python train.py --arch="unet" --train_examples=45211 --image_size=48 --loss="l1" --weight_standardization=false --pixel_unshuffle=2 --widths=[48, 96, 192, 192] --block="sep" --upsampling="pixel_shuffle" --init="trunc_normal_002" --residual_init="none" --beta1=0.9 --eps=1e-08 --ema_decay=0.995 --weight_decay=0.05
Rows from block 6, named by matrix and row number. Rows with one number belong to one channel. Each number is 50 + 10 x the weight over its row's rms, rounded and kept within 0 to 99. All counts start at 0. After the name is the row's rms in percent of the matrix's.
# convs1: first pointwise conv (model.enc.2.0.convs.1.weight, 192x192x1x1), inputs 96-191
# convs3: second pointwise conv (model.enc.2.0.convs.3.weight, 192x192x1x1, transposed), outputs 96-191
convs1.44 125:51 62 52 45 60 63 58 42 46 65 51 36 36 69 40 37 38 51 49 48 42 49 54 36 38 56 50 57 45 52 49 49 49 56 37 59 47 55 60 49 56 54 48 52 49 61 45 41 54 52 44 38 47 55 38 47 20 50 51 47 53 44 45 49 57 64 34 43 49 56 52 46 51 44 45 47 46 53 46 55 48 46 50 43 56 57 49 48 54 50 59 61 60 45 57 52
convs3.44 127:55 43 51 43 51 58 54 36 41 60 46 49 43 53 58 56 46 49 34 40 44 40 54 44 25 49 54 49 41 51 48 39 48 56 54 51 44 53 55 47 42 51 48 50 44 57 56 44 65 47 49 47 59 46 59 43 65 42 37 40 44 63 59 44 49 45 51 54 44 50 41 52 48 63 42 59 46 46 42 49 55 59 47 47 59 44 49 44 48 43 45 57 53 42 48 46
convs1.45 227:59 47 60 49 44 59 40 41 49 53 50 62 46 55 48 45 52 54 56 59 35 53 65 47 43 58 58 45 42 50 36 70 53 34 43 52 48 46 61 49 35 50 49 60 42 73 56 51 70 42 53 32 35 64 42 43 27 40 50 53 47 55 51 47 59 54 34 28 34 34 47 35 46 64 52 58 55 51 50 80 41 47 50 39 69 51 60 50 48 41 63 62 47 50 56 51
convs3.45 181:31 61 51 59 56 51 61 67 53 57 57 44 56 35 38 38 59 50 52 57 42 56 50 58 53 55 44 51 62 54 65 41 61 64 57 45 51 43 62 52 64 46 57 55 59 48 43 59 38 62 64 42 51 62 33 63 48 65 56 62 61 56 39 52 45 61 45 58 62 61 65 61 53 31 60 51 51 57 59 53 35 48 59 66 47 69 50 67 56 51 59 45 41 53 57 53
convs1.46 090:49 60 45 44 46 64 49 55 47 50 53 42 45 58 45 53 52 53 68 49 51 50 44 71 45 49 49 49 51 49 43 41 50 53 59 55 52 57 43 55 47 51 53 49 53 65 38 40 60 44 52 34 23 55 31 58 26 61 49 48 48 41 60 53 54 65 15 50 50 53 52 40 54 81 49 40 50 53 45 65 53 57 39 51 69 48 51 46 46 53 73 27 57 41 51 43
convs3.46 088:37 58 52 51 54 51 54 60 48 47 53 36 61 38 49 42 55 47 52 52 49 58 39 51 63 52 53 49 55 51 57 48 53 55 51 43 56 50 51 56 54 52 47 54 50 26 59 57 51 56 57 51 43 59 44 56 49 58 40 56 57 49 41 47 56 49 38 41 56 53 59 45 57 22 59 48 48 53 57 51 42 56 57 61 43 59 52 53 55 56 54 17 44 47 49 48
convs1.47 083:44 52 49 48 38 55 50 50 51 57 59 49 53 47 52 58 58 61 65 47 53 50 52 42 64 50 53 51 53 52 45 53 44 46 52 46 44 50 53 44 42 50 55 53 56 66 45 48 63 49 53 39 31 59 34 52 36 56 43 52 53 50 42 47 62 72 19 29 49 49 47 34 47 57 47 48 51 54 48 67 45 54 51 52 73 49 55 50 57 42 62 42 49 48 57 52
convs3.47 060:55 44 45 47 48 51 52 44 55 48 58 70 44 67 43 56 47 49 43 41 56 47 48 57 31 44 49 52 42 48 46 43 50 65 34 49 47 46 61 55 63 49 54 45 63 49 56 51 61 48 48 51 59 55 75 43 48 46 32 44 43 54 46 51 46 51 46 62 46 47 46 47 44 48 51 53 53 50 46 43 42 49 48 46 48 45 45 44 43 47 50 57 61 47 50 47
convs1.48 085:46 46 54 60 34 28 58 51 44 58 47 56 58 21 49 44 39 51 49 57 44 47 39 44 43 51 55 53 45 53 59 27 51 53 53 55 70 54 66 42 41 49 41 40 50 44 36 43 61 43 45 51 55 72 30 48 78 47 43 50 51 49 46 37 56 44 54 56 48 43 50 54 39 57 51 78 53 46 50 52 55 22 54 53 44 49 53 50 56 48 53 37 55 55 49 50
convs3.48 073:62 35 51 38 44 48 61 39 53 51 54 60 50 59 48 82 42 48 48 38 33 47 57 39 46 50 57 47 43 48 50 80 43 45 48 47 45 41 47 48 53 56 55 48 51 65 31 48 49 54 53 51 58 47 60 50 47 53 38 45 51 46 71 66 58 50 59 67 44 57 44 43 44 62 46 58 51 47 43 46 62 41 45 48 51 49 49 42 55 53 51 75 58 50 44 51
convs1.49 074:45 59 46 40 59 52 61 44 42 47 56 26 51 38 49 43 40 61 53 44 50 50 34 31 49 53 33 46 44 55 54 56 58 73 44 45 51 40 53 39 71 55 46 43 53 59 54 46 43 58 51 55 49 53 36 53 53 54 69 54 48 50 37 40 50 63 34 37 55 47 47 61 50 38 31 74 47 48 51 68 45 47 50 50 40 49 48 52 55 47 48 55 62 51 56 45
convs3.49 069:37 55 50 45 51 55 49 50 55 38 59 48 55 39 37 52 49 51 44 49 58 50 47 63 56 58 48 52 51 53 37 88 50 26 46 54 54 60 53 56 48 56 49 51 38 39 47 49 32 51 51 36 31 53 26 53 55 55 44 51 53 43 47 45 44 44 50 42 51 49 55 43 55 47 57 43 52 54 51 56 52 49 48 59 46 54 46 50 54 48 49 32 50 57 51 45
convs1.50 054:52 43 43 47 54 28 52 49 43 52 47 55 71 09 51 58 36 53 54 43 48 51 41 48 42 47 40 50 55 56 53 45 52 61 51 58 61 55 59 65 45 53 54 36 57 50 46 54 66 54 38 53 52 55 31 42 88 54 52 52 47 58 43 37 50 61 41 50 46 43 51 62 54 52 51 82 57 44 47 43 44 55 51 46 51 52 55 45 54 48 55 46 51 55 43 52
convs3.50 025:54 49 56 43 66 45 47 46 51 37 47 49 41 54 27 67 47 47 28 28 41 39 46 39 41 56 48 41 51 43 63 67 34 53 51 46 58 51 40 58 47 42 51 52 50 46 34 51 19 46 51 53 60 32 50 46 54 54 49 48 39 52 61 41 58 55 55 51 49 45 45 49 47 45 49 61 57 49 49 52 25 44 44 62 50 43 46 49 41 49 54 52 41 48 36 52
convs1.51 059:48 43 40 52 56 28 55 48 44 44 50 53 66 14 51 58 38 52 57 48 51 54 48 53 37 53 48 52 53 55 49 40 52 58 52 51 64 58 55 69 38 51 47 33 55 47 52 49 67 43 51 46 52 64 38 45 81 53 44 51 45 55 46 33 59 62 42 44 53 51 50 63 52 50 56 78 48 43 45 57 49 47 51 46 48 50 56 49 50 45 53 45 47 51 51 51
convs3.51 026:42 45 55 55 54 63 51 50 49 48 68 69 52 67 55 53 60 47 43 61 48 46 35 61 55 45 62 54 46 51 51 50 59 47 31 53 43 31 60 59 58 50 54 52 52 51 46 59 60 55 45 66 47 59 66 40 50 43 51 58 46 53 64 46 44 51 53 62 52 66 57 45 40 50 47 51 56 60 38 49 65 48 51 41 46 51 46 46 45 51 54 25 58 40 49 49
convs1.52 061:52 48 48 38 64 40 66 44 47 51 50 46 66 17 52 57 35 53 56 48 49 51 42 43 18 57 46 48 50 60 42 39 52 60 49 45 65 50 66 59 46 49 44 32 48 50 50 54 68 42 53 44 54 55 38 48 70 51 55 51 48 52 34 35 51 53 43 53 46 61 54 60 49 47 41 90 45 45 46 70 46 43 48 44 49 46 50 54 47 43 59 45 56 51 49 47
convs3.52 042:28 55 47 58 54 43 52 58 39 43 58 44 45 37 56 34 62 41 55 78 48 47 61 59 38 47 49 54 52 63 46 70 58 19 37 50 53 48 47 44 56 51 49 57 59 59 48 54 43 56 61 41 40 48 32 55 44 60 69 55 58 60 28 44 51 38 53 65 52 48 55 49 49 46 63 45 43 56 58 69 49 56 50 54 60 60 53 55 58 50 65 50 52 51 50 49
convs1.53 057:47 39 39 52 51 34 53 50 39 40 49 54 68 07 57 60 40 60 52 47 43 52 43 49 41 50 42 56 51 52 51 39 54 56 47 56 63 52 55 68 39 50 52 35 52 53 54 57 70 55 48 52 51 60 29 42 85 42 51 50 46 54 52 39 50 70 40 53 48 44 48 63 50 52 53 77 49 45 50 57 49 47 54 48 48 44 55 51 47 47 45 48 47 53 52 54
convs3.53 017:55 51 44 51 40 53 61 36 49 30 42 56 53 59 57 44 30 56 50 35 51 43 65 58 46 53 56 53 38 35 55 42 46 58 52 42 60 59 43 54 45 46 39 43 29 66 63 37 53 41 61 38 36 53 76 65 40 52 49 44 53 43 44 59 40 56 47 48 33 59 20 63 55 45 42 59 65 51 52 54 62 55 56 42 48 46 55 48 46 44 48 58 41 48 47 56
convs1.54 125:33 60 48 50 63 63 35 48 44 50 53 25 49 61 57 43 41 49 60 49 60 50 40 72 41 52 49 47 42 43 53 44 52 32 57 72 51 52 40 67 57 53 59 43 40 58 46 48 34 51 43 50 46 62 44 42 31 55 38 49 43 39 64 45 44 54 30 64 55 35 47 46 54 75 46 60 69 49 45 32 58 50 42 49 56 50 49 49 50 53 65 31 43 39 46 44
convs3.54 119:39 46 55 54 49 48 51 60 50 36 44 35 60 23 42 42 52 47 51 52 46 49 39 48 69 54 46 51 54 47 65 45 49 39 52 51 56 50 50 50 50 49 56 50 47 22 47 56 45 52 55 60 53 50 46 54 44 62 34 52 53 43 42 53 45 55 32 42 52 44 56 49 54 34 53 40 54 55 53 53 52 47 52 55 33 53 49 57 53 57 55 34 44 53 49 50
convs1.55 161:61 50 65 48 47 58 56 46 47 33 59 65 42 63 50 33 44 48 46 56 45 50 60 34 67 52 64 39 47 50 67 58 56 45 53 48 53 48 67 37 58 44 43 56 47 51 54 46 53 53 51 28 51 61 45 55 27 39 69 51 52 36 72 46 57 63 31 39 50 47 50 48 46 41 50 58 55 55 55 50 49 53 47 47 46 46 44 51 39 39 57 59 47 63 52 61
convs3.55 141:38 69 42 55 47 45 59 68 56 51 59 44 53 36 17 43 54 49 61 58 42 47 45 48 55 51 40 47 58 51 46 33 54 60 35 44 47 61 56 45 59 43 52 45 55 43 57 53 29 53 53 42 32 57 34 56 38 63 55 60 55 39 41 45 45 53 49 50 50 56 62 41 52 31 65 42 51 55 56 53 44 44 53 62 38 65 51 53 51 62 50 36 41 59 44 55
convs1.56 057:39 47 47 41 65 43 57 44 43 52 40 44 66 16 59 49 29 54 52 42 43 55 44 32 54 58 49 57 53 51 43 40 50 53 53 62 61 67 60 55 43 58 54 25 52 53 47 65 62 51 49 49 50 64 35 45 51 41 53 49 45 55 48 35 49 67 19 40 46 49 57 61 59 43 42 85 45 47 52 70 38 46 54 46 47 47 51 58 45 49 57 57 48 60 52 50
convs3.56 053:64 45 43 47 43 51 54 39 54 56 56 51 44 59 74 70 48 48 43 53 52 45 34 68 62 49 54 62 42 49 36 33 48 76 68 57 48 56 50 54 51 53 52 51 44 71 63 46 55 54 51 57 57 48 60 52 60 39 57 47 45 55 61 47 69 51 49 46 49 53 47 54 47 66 43 51 53 46 49 48 28 53 44 42 70 39 48 42 49 48 41 42 61 47 46 57
convs1.57 059:42 39 35 48 54 28 56 47 46 40 47 53 68 09 64 50 39 53 49 49 50 52 47 42 46 49 45 59 53 53 49 47 53 55 51 62 62 57 56 63 40 52 53 37 55 52 49 59 65 49 56 53 51 64 33 46 86 48 60 48 45 57 45 34 51 64 36 45 43 42 56 63 51 54 55 80 56 44 46 58 43 46 55 51 40 47 49 56 54 46 55 46 52 49 51 49
convs3.57 030:66 43 49 48 37 47 42 44 49 43 45 43 42 63 60 40 44 51 47 69 56 51 50 45 53 54 46 52 50 57 38 50 49 48 40 45 39 48 46 45 49 43 51 34 49 52 52 56 74 50 47 57 48 41 58 57 58 40 44 45 46 57 48 53 40 44 54 57 50 71 46 59 58 57 41 72 45 41 41 38 82 51 48 52 59 53 44 45 44 49 44 48 36 53 45 44
convs1.58 065:60 44 43 50 59 33 43 47 44 47 64 47 66 20 57 56 38 49 64 49 47 50 40 46 44 50 44 60 51 52 37 34 46 58 48 50 61 64 49 62 41 50 60 34 53 33 45 58 61 52 40 35 57 59 34 43 85 46 46 53 48 64 29 43 52 45 62 44 41 57 50 58 50 45 48 71 47 58 48 74 47 45 55 45 43 53 53 49 57 50 61 51 39 61 49 52
convs3.58 040:63 49 55 54 48 57 62 54 53 41 58 48 55 37 38 42 59 46 46 34 41 54 57 65 60 54 41 46 52 42 55 57 57 37 45 46 59 62 51 57 59 46 54 49 59 37 49 53 37 53 51 47 50 62 46 48 36 50 31 56 57 49 38 46 46 41 38 46 51 55 55 37 62 51 49 52 50 55 54 47 59 52 55 57 19 59 44 57 49 34 55 75 51 53 29 60
convs1.59 065:50 51 38 48 54 35 63 51 49 50 43 52 61 18 54 60 31 49 60 53 48 52 41 65 25 52 51 52 51 50 48 35 56 51 53 64 67 49 61 61 46 50 44 33 49 54 36 50 66 48 49 40 47 56 28 53 76 51 39 46 48 51 37 36 46 46 49 55 50 43 48 58 47 61 47 83 48 52 50 43 62 47 49 50 55 55 52 46 49 48 56 33 53 46 55 50
convs3.59 048:67 43 45 47 46 42 43 36 57 53 57 65 45 73 45 73 41 50 54 50 50 43 65 45 26 47 53 48 43 41 47 58 42 68 49 47 46 53 51 47 43 45 53 44 43 68 50 52 43 39 41 51 58 46 48 48 48 38 70 37 46 51 81 69 66 42 55 55 41 54 45 54 46 58 46 61 50 40 49 35 47 36 42 42 55 39 44 47 43 53 45 78 53 51 55 46
convs1.60 053:51 40 41 50 53 34 51 50 43 44 51 53 70 11 53 64 41 52 59 44 55 53 40 49 45 50 48 53 43 50 52 45 49 54 53 58 55 56 52 68 43 56 66 28 47 51 50 54 65 48 31 47 46 53 31 47 87 45 56 49 46 56 51 42 52 65 40 45 44 43 50 64 50 50 51 82 49 51 51 54 46 49 38 52 48 50 54 43 52 44 49 47 43 52 44 52
convs3.60 021:53 47 44 56 61 51 53 48 42 44 55 30 43 41 51 40 60 30 41 47 41 56 56 55 38 50 44 54 45 40 47 34 57 42 54 45 67 47 59 51 57 52 64 45 57 69 46 56 27 49 51 49 43 44 36 56 43 53 61 66 51 45 21 45 56 60 49 51 51 48 56 32 52 67 53 45 46 47 56 47 35 45 68 58 40 50 41 48 51 54 37 54 55 67 41 48
convs1.61 089:51 54 39 53 59 44 49 47 39 39 52 50 63 25 57 40 40 50 57 49 52 51 62 41 58 47 43 54 48 53 43 64 48 47 46 53 56 46 51 54 45 56 52 39 52 68 59 59 75 49 52 67 54 65 47 52 58 43 61 48 46 46 46 41 58 57 27 28 48 49 47 56 48 56 43 69 57 41 49 57 39 44 54 40 70 45 51 48 55 45 55 81 47 52 54 53
convs3.61 085:56 50 53 43 47 60 48 40 53 41 56 62 47 77 57 70 51 45 52 47 52 42 44 56 45 48 53 48 41 43 24 60 43 50 45 54 52 54 51 58 44 53 44 46 47 71 64 52 63 45 45 55 50 50 58 45 64 39 53 42 45 49 77 51 56 48 59 50 44 46 42 50 48 63 45 43 51 48 45 43 53 50 45 41 56 41 48 42 47 42 46 57 65 43 49 43
convs1.62 135:26 45 52 49 55 32 63 44 46 40 46 32 65 66 50 51 48 68 62 50 47 51 59 39 51 53 48 50 49 52 45 50 50 63 43 49 60 50 45 49 48 51 60 33 53 38 67 58 38 56 49 57 41 38 63 50 64 56 46 50 46 52 64 60 54 32 46 46 42 63 51 41 56 45 51 30 50 49 50 67 60 49 53 49 57 55 58 46 48 59 55 51 54 50 52 46
convs3.62 158:72 45 51 54 49 58 48 49 49 58 44 75 44 69 54 45 44 56 46 47 44 53 51 41 54 47 48 53 46 52 45 48 51 47 61 61 52 57 50 59 63 47 52 55 47 37 32 48 38 54 54 51 56 47 54 56 65 46 35 55 59 52 68 53 45 64 35 44 58 41 56 46 59 59 53 49 45 56 56 48 42 51 56 55 27 58 50 59 54 48 56 26 68 58 48 42
convs1.63 124:36 63 55 40 53 52 53 43 37 60 54 40 40 45 50 62 53 50 42 56 50 48 44 50 53 55 53 48 43 45 51 47 46 39 41 59 47 42 43 29 74 47 42 63 58 60 49 34 32 51 47 33 31 40 34 45 67 45 72 46 47 64 55 40 54 36 11 45 53 39 49 54 50 36 54 65 52 58 44 39 37 45 47 54 56 56 42 48 57 31 54 60 48 44 45 52
convs3.63 147:45 49 51 56 52 60 53 51 59 50 53 46 52 46 59 47 49 57 46 42 48 48 50 45 44 50 52 52 49 50 64 44 51 64 41 58 53 58 57 43 64 52 47 55 51 52 64 51 26 53 50 51 46 53 41 54 61 63 54 57 58 48 58 46 48 55 45 50 60 47 56 44 62 46 57 46 63 62 56 50 45 39 57 57 40 54 49 53 55 58 57 43 46 58 44 34
convs1.64 056:43 40 34 49 48 32 46 46 43 47 40 54 61 07 48 59 47 57 50 44 47 47 46 57 46 46 50 49 42 50 50 50 56 50 47 57 70 49 54 62 41 48 55 31 57 61 47 54 64 43 56 59 48 63 34 49 85 55 62 51 51 55 38 32 55 72 39 45 48 41 59 57 54 50 47 83 59 48 44 46 36 44 49 57 50 46 53 51 52 46 46 52 48 45 47 48
convs3.64 031:36 52 54 50 58 58 43 55 55 45 69 63 51 65 50 63 44 43 43 45 53 48 47 55 45 53 46 52 58 50 51 81 51 09 25 50 44 56 64 47 43 32 54 46 45 97 38 39 48 51 45 63 48 54 46 47 45 47 85 55 55 51 46 53 57 74 57 41 50 48 49 31 54 48 50 47 51 52 53 52 34 55 49 44 36 50 43 52 52 49 51 69 54 65 46 52
convs1.65 058:39 40 39 49 57 31 55 51 36 43 49 52 66 13 55 58 38 54 55 45 51 53 49 50 40 52 49 58 45 56 42 42 57 53 50 58 61 47 53 65 33 53 51 37 54 55 51 59 70 53 51 57 47 58 34 45 82 46 48 51 45 61 47 37 51 65 40 48 45 48 49 61 49 52 47 83 58 42 48 45 46 45 51 48 44 47 50 50 56 45 57 47 52 52 48 49
convs3.65 025:54 51 56 55 46 48 49 45 54 50 54 41 45 26 28 56 76 56 55 37 46 47 58 51 62 54 45 62 45 54 54 49 46 27 60 48 59 55 46 42 60 55 46 54 55 76 47 53 27 53 65 47 50 43 27 56 51 51 56 51 56 55 52 46 58 71 55 39 52 41 54 48 44 47 48 49 62 58 52 49 34 40 44 41 39 43 60 51 45 58 56 64 43 48 58 54
convs1.66 089:39 51 42 58 59 50 55 50 54 46 57 42 64 23 55 55 39 61 63 51 46 51 40 62 38 53 42 48 43 45 57 50 59 56 48 74 58 51 64 56 49 52 60 35 49 49 44 47 70 49 47 52 43 56 42 53 58 43 37 49 46 55 48 46 50 57 25 67 48 40 48 53 47 76 49 53 39 39 49 47 55 45 40 47 68 48 49 50 47 42 48 45 62 39 49 52
convs3.66 077:68 41 53 45 46 52 54 40 56 52 49 64 49 50 42 74 45 51 58 48 50 44 64 51 29 45 52 49 43 45 48 75 44 56 40 51 51 58 50 55 47 50 44 47 46 66 58 48 37 45 39 52 60 43 55 48 52 43 59 47 44 46 59 51 65 37 67 51 44 63 44 44 48 73 46 50 50 47 42 57 68 40 48 48 44 40 49 45 43 51 48 69 56 43 42 42
convs1.67 066:47 48 42 50 54 25 65 52 43 44 45 51 62 14 49 55 35 55 60 47 46 52 48 47 32 51 40 52 53 52 45 34 50 62 46 51 61 51 64 63 41 51 45 37 49 50 47 51 73 47 50 52 55 60 35 53 80 52 51 51 47 55 38 33 46 62 45 49 39 50 57 64 46 53 46 82 50 44 48 49 44 44 52 46 47 49 52 52 53 46 50 44 53 49 54 53
convs3.67 038:67 49 52 53 49 48 53 36 48 59 39 49 47 51 39 69 40 55 53 43 48 47 45 36 46 53 47 51 41 49 47 11 47 70 58 48 40 55 36 38 53 43 51 53 48 54 53 43 56 47 42 61 60 38 61 49 50 50 45 46 53 44 60 51 46 61 48 52 42 50 44 57 50 51 44 43 67 46 44 38 28 50 59 46 69 42 46 47 49 47 42 55 50 43 58 55
convs1.68 087:48 49 48 44 67 51 60 40 56 49 53 65 61 34 52 44 35 46 50 44 46 48 46 28 73 45 51 55 55 50 54 59 45 47 54 68 62 70 59 39 41 49 62 35 52 28 52 53 57 59 49 40 51 50 38 40 54 45 69 47 42 52 56 35 51 56 35 52 43 39 47 47 60 48 46 59 33 44 53 68 57 51 53 52 36 48 49 49 53 57 52 71 61 58 50 53
convs3.68 097:73 44 52 47 47 45 43 30 47 51 50 71 41 59 65 50 50 53 47 52 63 40 58 52 53 48 52 50 38 50 30 51 46 51 65 69 54 45 43 47 40 54 56 52 47 75 58 44 58 51 51 53 50 43 68 46 58 34 62 43 47 51 72 55 39 48 52 62 49 51 37 57 52 75 43 53 48 49 43 48 54 58 44 42 74 41 51 47 47 45 40 60 66 49 62 47
convs1.69 056:49 42 39 45 51 29 54 47 41 47 49 58 60 16 53 62 37 55 49 46 52 47 48 45 49 57 48 52 46 55 46 44 49 52 59 60 58 47 51 66 41 50 55 37 56 42 47 56 68 44 45 52 54 47 32 42 88 50 54 53 41 51 48 36 60 58 46 41 42 50 51 63 53 50 51 77 45 45 48 47 51 42 52 58 43 46 50 44 58 45 53 57 52 49 50 44
convs3.69 031:39 54 49 39 44 45 56 63 58 43 44 71 49 47 33 45 43 51 49 45 46 42 39 43 47 52 54 39 49 47 56 72 50 44 23 47 51 46 37 54 52 51 48 43 54 09 44 46 35 53 56 44 62 49 40 51 48 55 24 49 41 48 57 54 63 60 46 50 47 50 50 48 55 29 42 41 60 48 51 48 25 47 51 43 50 49 56 45 63 61 49 56 60 49 51 43
convs1.70 058:56 46 47 46 60 36 59 52 39 61 41 47 62 09 50 59 37 55 56 46 53 48 39 41 33 54 53 51 53 49 50 36 55 68 52 51 56 50 56 51 45 51 58 43 47 44 41 56 72 48 37 63 49 62 40 47 87 51 45 56 52 55 38 42 44 50 52 51 45 55 52 59 55 55 42 78 55 46 51 58 40 44 52 56 51 53 45 46 57 46 64 52 53 53 46 45
convs3.70 041:39 62 53 45 55 58 57 55 54 51 58 46 60 49 59 36 58 54 35 63 51 53 49 59 67 50 45 50 54 51 44 66 57 34 40 44 49 47 56 66 61 58 53 55 50 35 50 50 65 53 45 40 43 62 33 61 58 42 36 49 54 51 30 56 28 57 49 47 49 43 42 72 60 48 55 58 54 54 49 54 71 54 47 50 37 54 46 48 51 48 58 48 58 45 54 45
convs1.71 128:38 50 52 30 50 33 39 58 33 61 56 59 47 72 38 53 56 43 53 47 51 53 29 63 47 45 61 59 49 48 57 52 47 37 61 69 63 50 38 58 61 47 45 51 45 63 61 33 50 53 45 31 42 47 52 51 64 59 62 47 55 60 81 52 46 30 35 40 50 34 49 42 50 67 54 46 58 61 49 64 35 41 52 58 48 50 35 48 47 42 58 39 53 41 46 43
convs3.71 137:57 51 53 51 50 64 52 52 59 53 42 38 46 48 64 45 45 53 50 47 44 49 53 53 39 49 51 50 51 51 54 48 53 58 49 54 51 62 50 45 50 50 56 54 48 49 59 47 49 56 53 60 50 43 41 55 56 63 44 56 58 54 55 50 48 58 40 52 57 51 58 49 56 45 57 36 57 57 58 58 38 55 58 57 26 58 49 57 58 59 57 33 49 58 45 49
convs1.72 069:36 54 61 51 60 73 57 48 44 71 45 44 52 27 43 57 43 65 52 46 46 44 45 39 74 53 44 50 48 52 54 44 53 53 49 59 45 50 65 40 61 51 63 46 52 71 44 31 31 53 30 42 30 72 49 49 28 44 51 48 57 34 41 49 46 73 15 40 54 64 47 47 51 61 53 58 56 56 46 50 58 55 37 61 57 48 44 45 54 48 53 34 50 39 42 45
convs3.72 072:61 46 49 41 47 55 49 48 54 38 49 53 48 66 63 32 45 48 42 63 45 50 49 36 56 46 51 52 45 46 47 41 46 38 54 55 50 57 55 65 58 50 51 42 51 42 56 50 46 49 48 56 48 47 60 46 56 52 35 43 49 46 59 49 41 61 47 49 48 24 47 54 48 47 52 39 43 50 46 51 53 49 45 44 37 48 41 46 46 55 56 45 63 51 44 44
convs1.73 166:44 45 42 61 45 32 49 53 42 49 44 38 59 62 66 57 49 50 50 44 43 48 50 52 49 50 58 51 51 48 48 46 47 49 55 55 65 47 48 51 51 45 57 45 52 42 56 61 17 53 50 55 53 46 74 48 74 48 58 46 47 60 51 48 50 37 39 70 48 34 50 49 53 49 53 53 59 52 49 49 39 46 48 51 56 51 57 49 47 48 44 51 49 49 46 46
convs3.73 227:69 59 53 65 49 48 41 68 51 61 61 74 39 54 45 39 48 62 58 60 62 51 63 49 44 55 52 45 56 68 53 53 57 41 58 59 45 51 43 32 30 46 58 51 55 51 52 53 52 52 54 43 58 47 52 55 43 61 54 50 53 51 39 56 40 47 58 50 51 47 53 58 48 56 55 68 49 46 51 55 71 46 56 52 52 55 62 56 50 51 47 60 35 54 60 54
convs1.74 110:39 55 56 39 55 56 47 41 38 63 52 42 43 56 42 61 48 61 45 51 55 51 48 50 46 57 47 50 46 47 53 47 58 55 52 47 39 49 36 24 70 51 48 59 58 63 43 35 36 47 47 54 38 34 38 47 62 53 73 49 49 54 51 49 62 39 29 38 55 52 49 48 42 46 49 53 44 48 47 63 41 43 54 57 65 54 45 47 57 38 58 61 53 49 50 42
convs3.74 115:47 48 48 57 52 61 51 50 58 45 50 48 50 36 54 42 50 51 48 39 50 53 46 43 38 52 50 48 47 53 48 53 50 52 45 58 50 47 56 47 69 56 48 54 50 51 58 52 25 57 55 54 47 50 34 58 50 58 47 57 58 53 49 47 42 54 32 54 62 39 57 48 63 32 56 44 68 59 59 56 45 44 57 60 38 55 50 58 56 52 59 34 51 59 48 42
convs1.75 127:41 50 58 51 57 39 50 47 41 48 50 50 62 64 48 66 37 43 43 53 47 51 51 52 48 54 63 60 50 52 44 49 49 38 53 47 62 51 58 37 70 45 43 40 62 63 54 52 34 60 42 49 38 35 55 43 65 49 68 49 54 64 79 42 49 34 32 51 51 37 48 56 52 50 56 51 63 48 49 44 29 44 51 51 52 54 50 52 56 45 54 60 58 58 50 54
convs3.75 161:61 52 54 55 51 57 52 48 53 57 63 60 45 58 57 59 46 48 49 23 44 46 49 50 55 47 50 48 46 50 57 53 52 68 36 64 52 61 53 56 65 50 50 54 47 42 56 47 29 54 51 54 45 53 44 54 66 59 41 54 58 47 58 47 57 53 40 54 56 46 55 41 61 47 55 40 56 61 55 49 50 47 57 55 34 58 48 53 56 61 56 30 59 62 47 41
convs1.76 056:53 43 45 52 54 30 59 52 39 53 48 48 65 07 55 62 32 56 60 48 54 51 49 59 40 54 48 54 51 52 44 45 52 49 47 46 64 54 51 56 40 52 50 38 50 54 47 56 67 48 44 58 50 59 33 49 84 51 49 53 49 57 35 38 52 51 55 46 45 47 56 63 48 47 46 82 53 56 45 55 43 48 54 47 51 51 53 49 55 45 49 46 46 54 46 52
convs3.76 024:39 65 53 56 51 51 59 45 55 74 53 48 41 32 31 35 57 52 49 36 55 57 58 27 55 33 39 56 53 50 41 27 62 34 32 49 48 55 45 51 49 35 50 49 59 52 62 67 24 40 39 44 57 47 48 34 43 48 59 56 66 52 55 53 59 51 49 47 48 57 57 37 45 53 52 58 41 55 45 47 42 49 42 57 44 56 52 57 49 53 55 61 36 52 66 41
convs1.77 120:48 54 51 35 39 49 40 52 40 51 60 62 38 61 44 49 56 46 55 48 50 54 55 59 65 51 70 45 49 48 55 63 48 31 54 64 56 48 47 52 74 45 54 55 48 58 44 23 43 47 48 31 38 47 45 46 50 53 81 49 48 54 86 41 62 55 29 49 48 31 53 52 59 42 54 66 54 55 44 62 41 54 46 56 48 53 43 50 45 37 59 54 40 42 42 49
convs3.77 111:28 46 59 49 51 61 49 52 46 44 38 37 49 31 36 45 51 49 46 60 39 52 49 42 63 52 51 47 50 52 57 51 50 47 30 44 57 51 55 49 49 53 57 53 48 33 58 49 25 57 53 54 47 54 32 58 65 62 41 54 60 49 61 55 38 65 40 49 62 49 55 48 59 31 54 41 68 59 56 54 51 47 57 60 33 61 45 53 60 53 62 63 42 56 40 51
convs1.78 059:41 50 43 53 53 28 58 51 39 43 35 48 59 04 54 54 37 52 55 45 53 48 51 47 40 54 43 58 52 61 43 40 55 57 43 59 65 57 54 57 45 52 40 31 50 55 51 54 62 52 57 50 55 61 31 50 65 54 41 45 51 52 56 32 53 65 33 48 49 50 54 61 46 48 45 92 55 46 49 48 51 45 50 43 57 50 52 50 45 46 49 44 61 48 52 51
convs3.78 032:35 58 45 52 53 47 35 58 59 22 50 44 36 44 53 45 51 45 39 44 59 47 54 59 41 54 49 53 62 50 41 63 58 56 53 55 53 51 45 47 51 41 48 48 55 28 49 50 57 52 55 54 45 49 39 55 45 62 39 52 64 50 36 42 54 45 50 48 57 65 55 43 60 43 49 56 48 56 51 39 54 48 54 44 38 57 48 59 52 48 56 60 40 55 51 43
convs1.79 060:49 40 35 49 49 29 54 51 39 42 36 54 73 08 55 63 39 57 56 46 47 48 50 51 42 51 45 49 54 57 50 44 51 56 46 53 73 49 56 62 42 48 48 36 55 52 54 56 68 54 57 59 57 61 31 45 82 54 51 45 48 59 43 35 50 65 39 47 47 50 53 67 50 53 46 84 57 47 46 49 45 44 51 47 50 49 50 49 48 46 47 46 52 49 51 51
convs3.79 021:47 60 50 55 57 53 64 52 56 49 64 58 57 42 54 72 51 55 53 52 57 46 47 67 41 63 41 56 54 57 37 36 46 36 49 66 44 52 60 45 57 57 56 54 62 72 53 42 38 41 46 48 48 53 56 49 67 37 71 57 39 44 56 62 53 59 45 59 36 29 64 38 58 40 38 38 47 57 60 45 36 63 41 66 34 55 46 63 46 45 51 51 58 40 57 45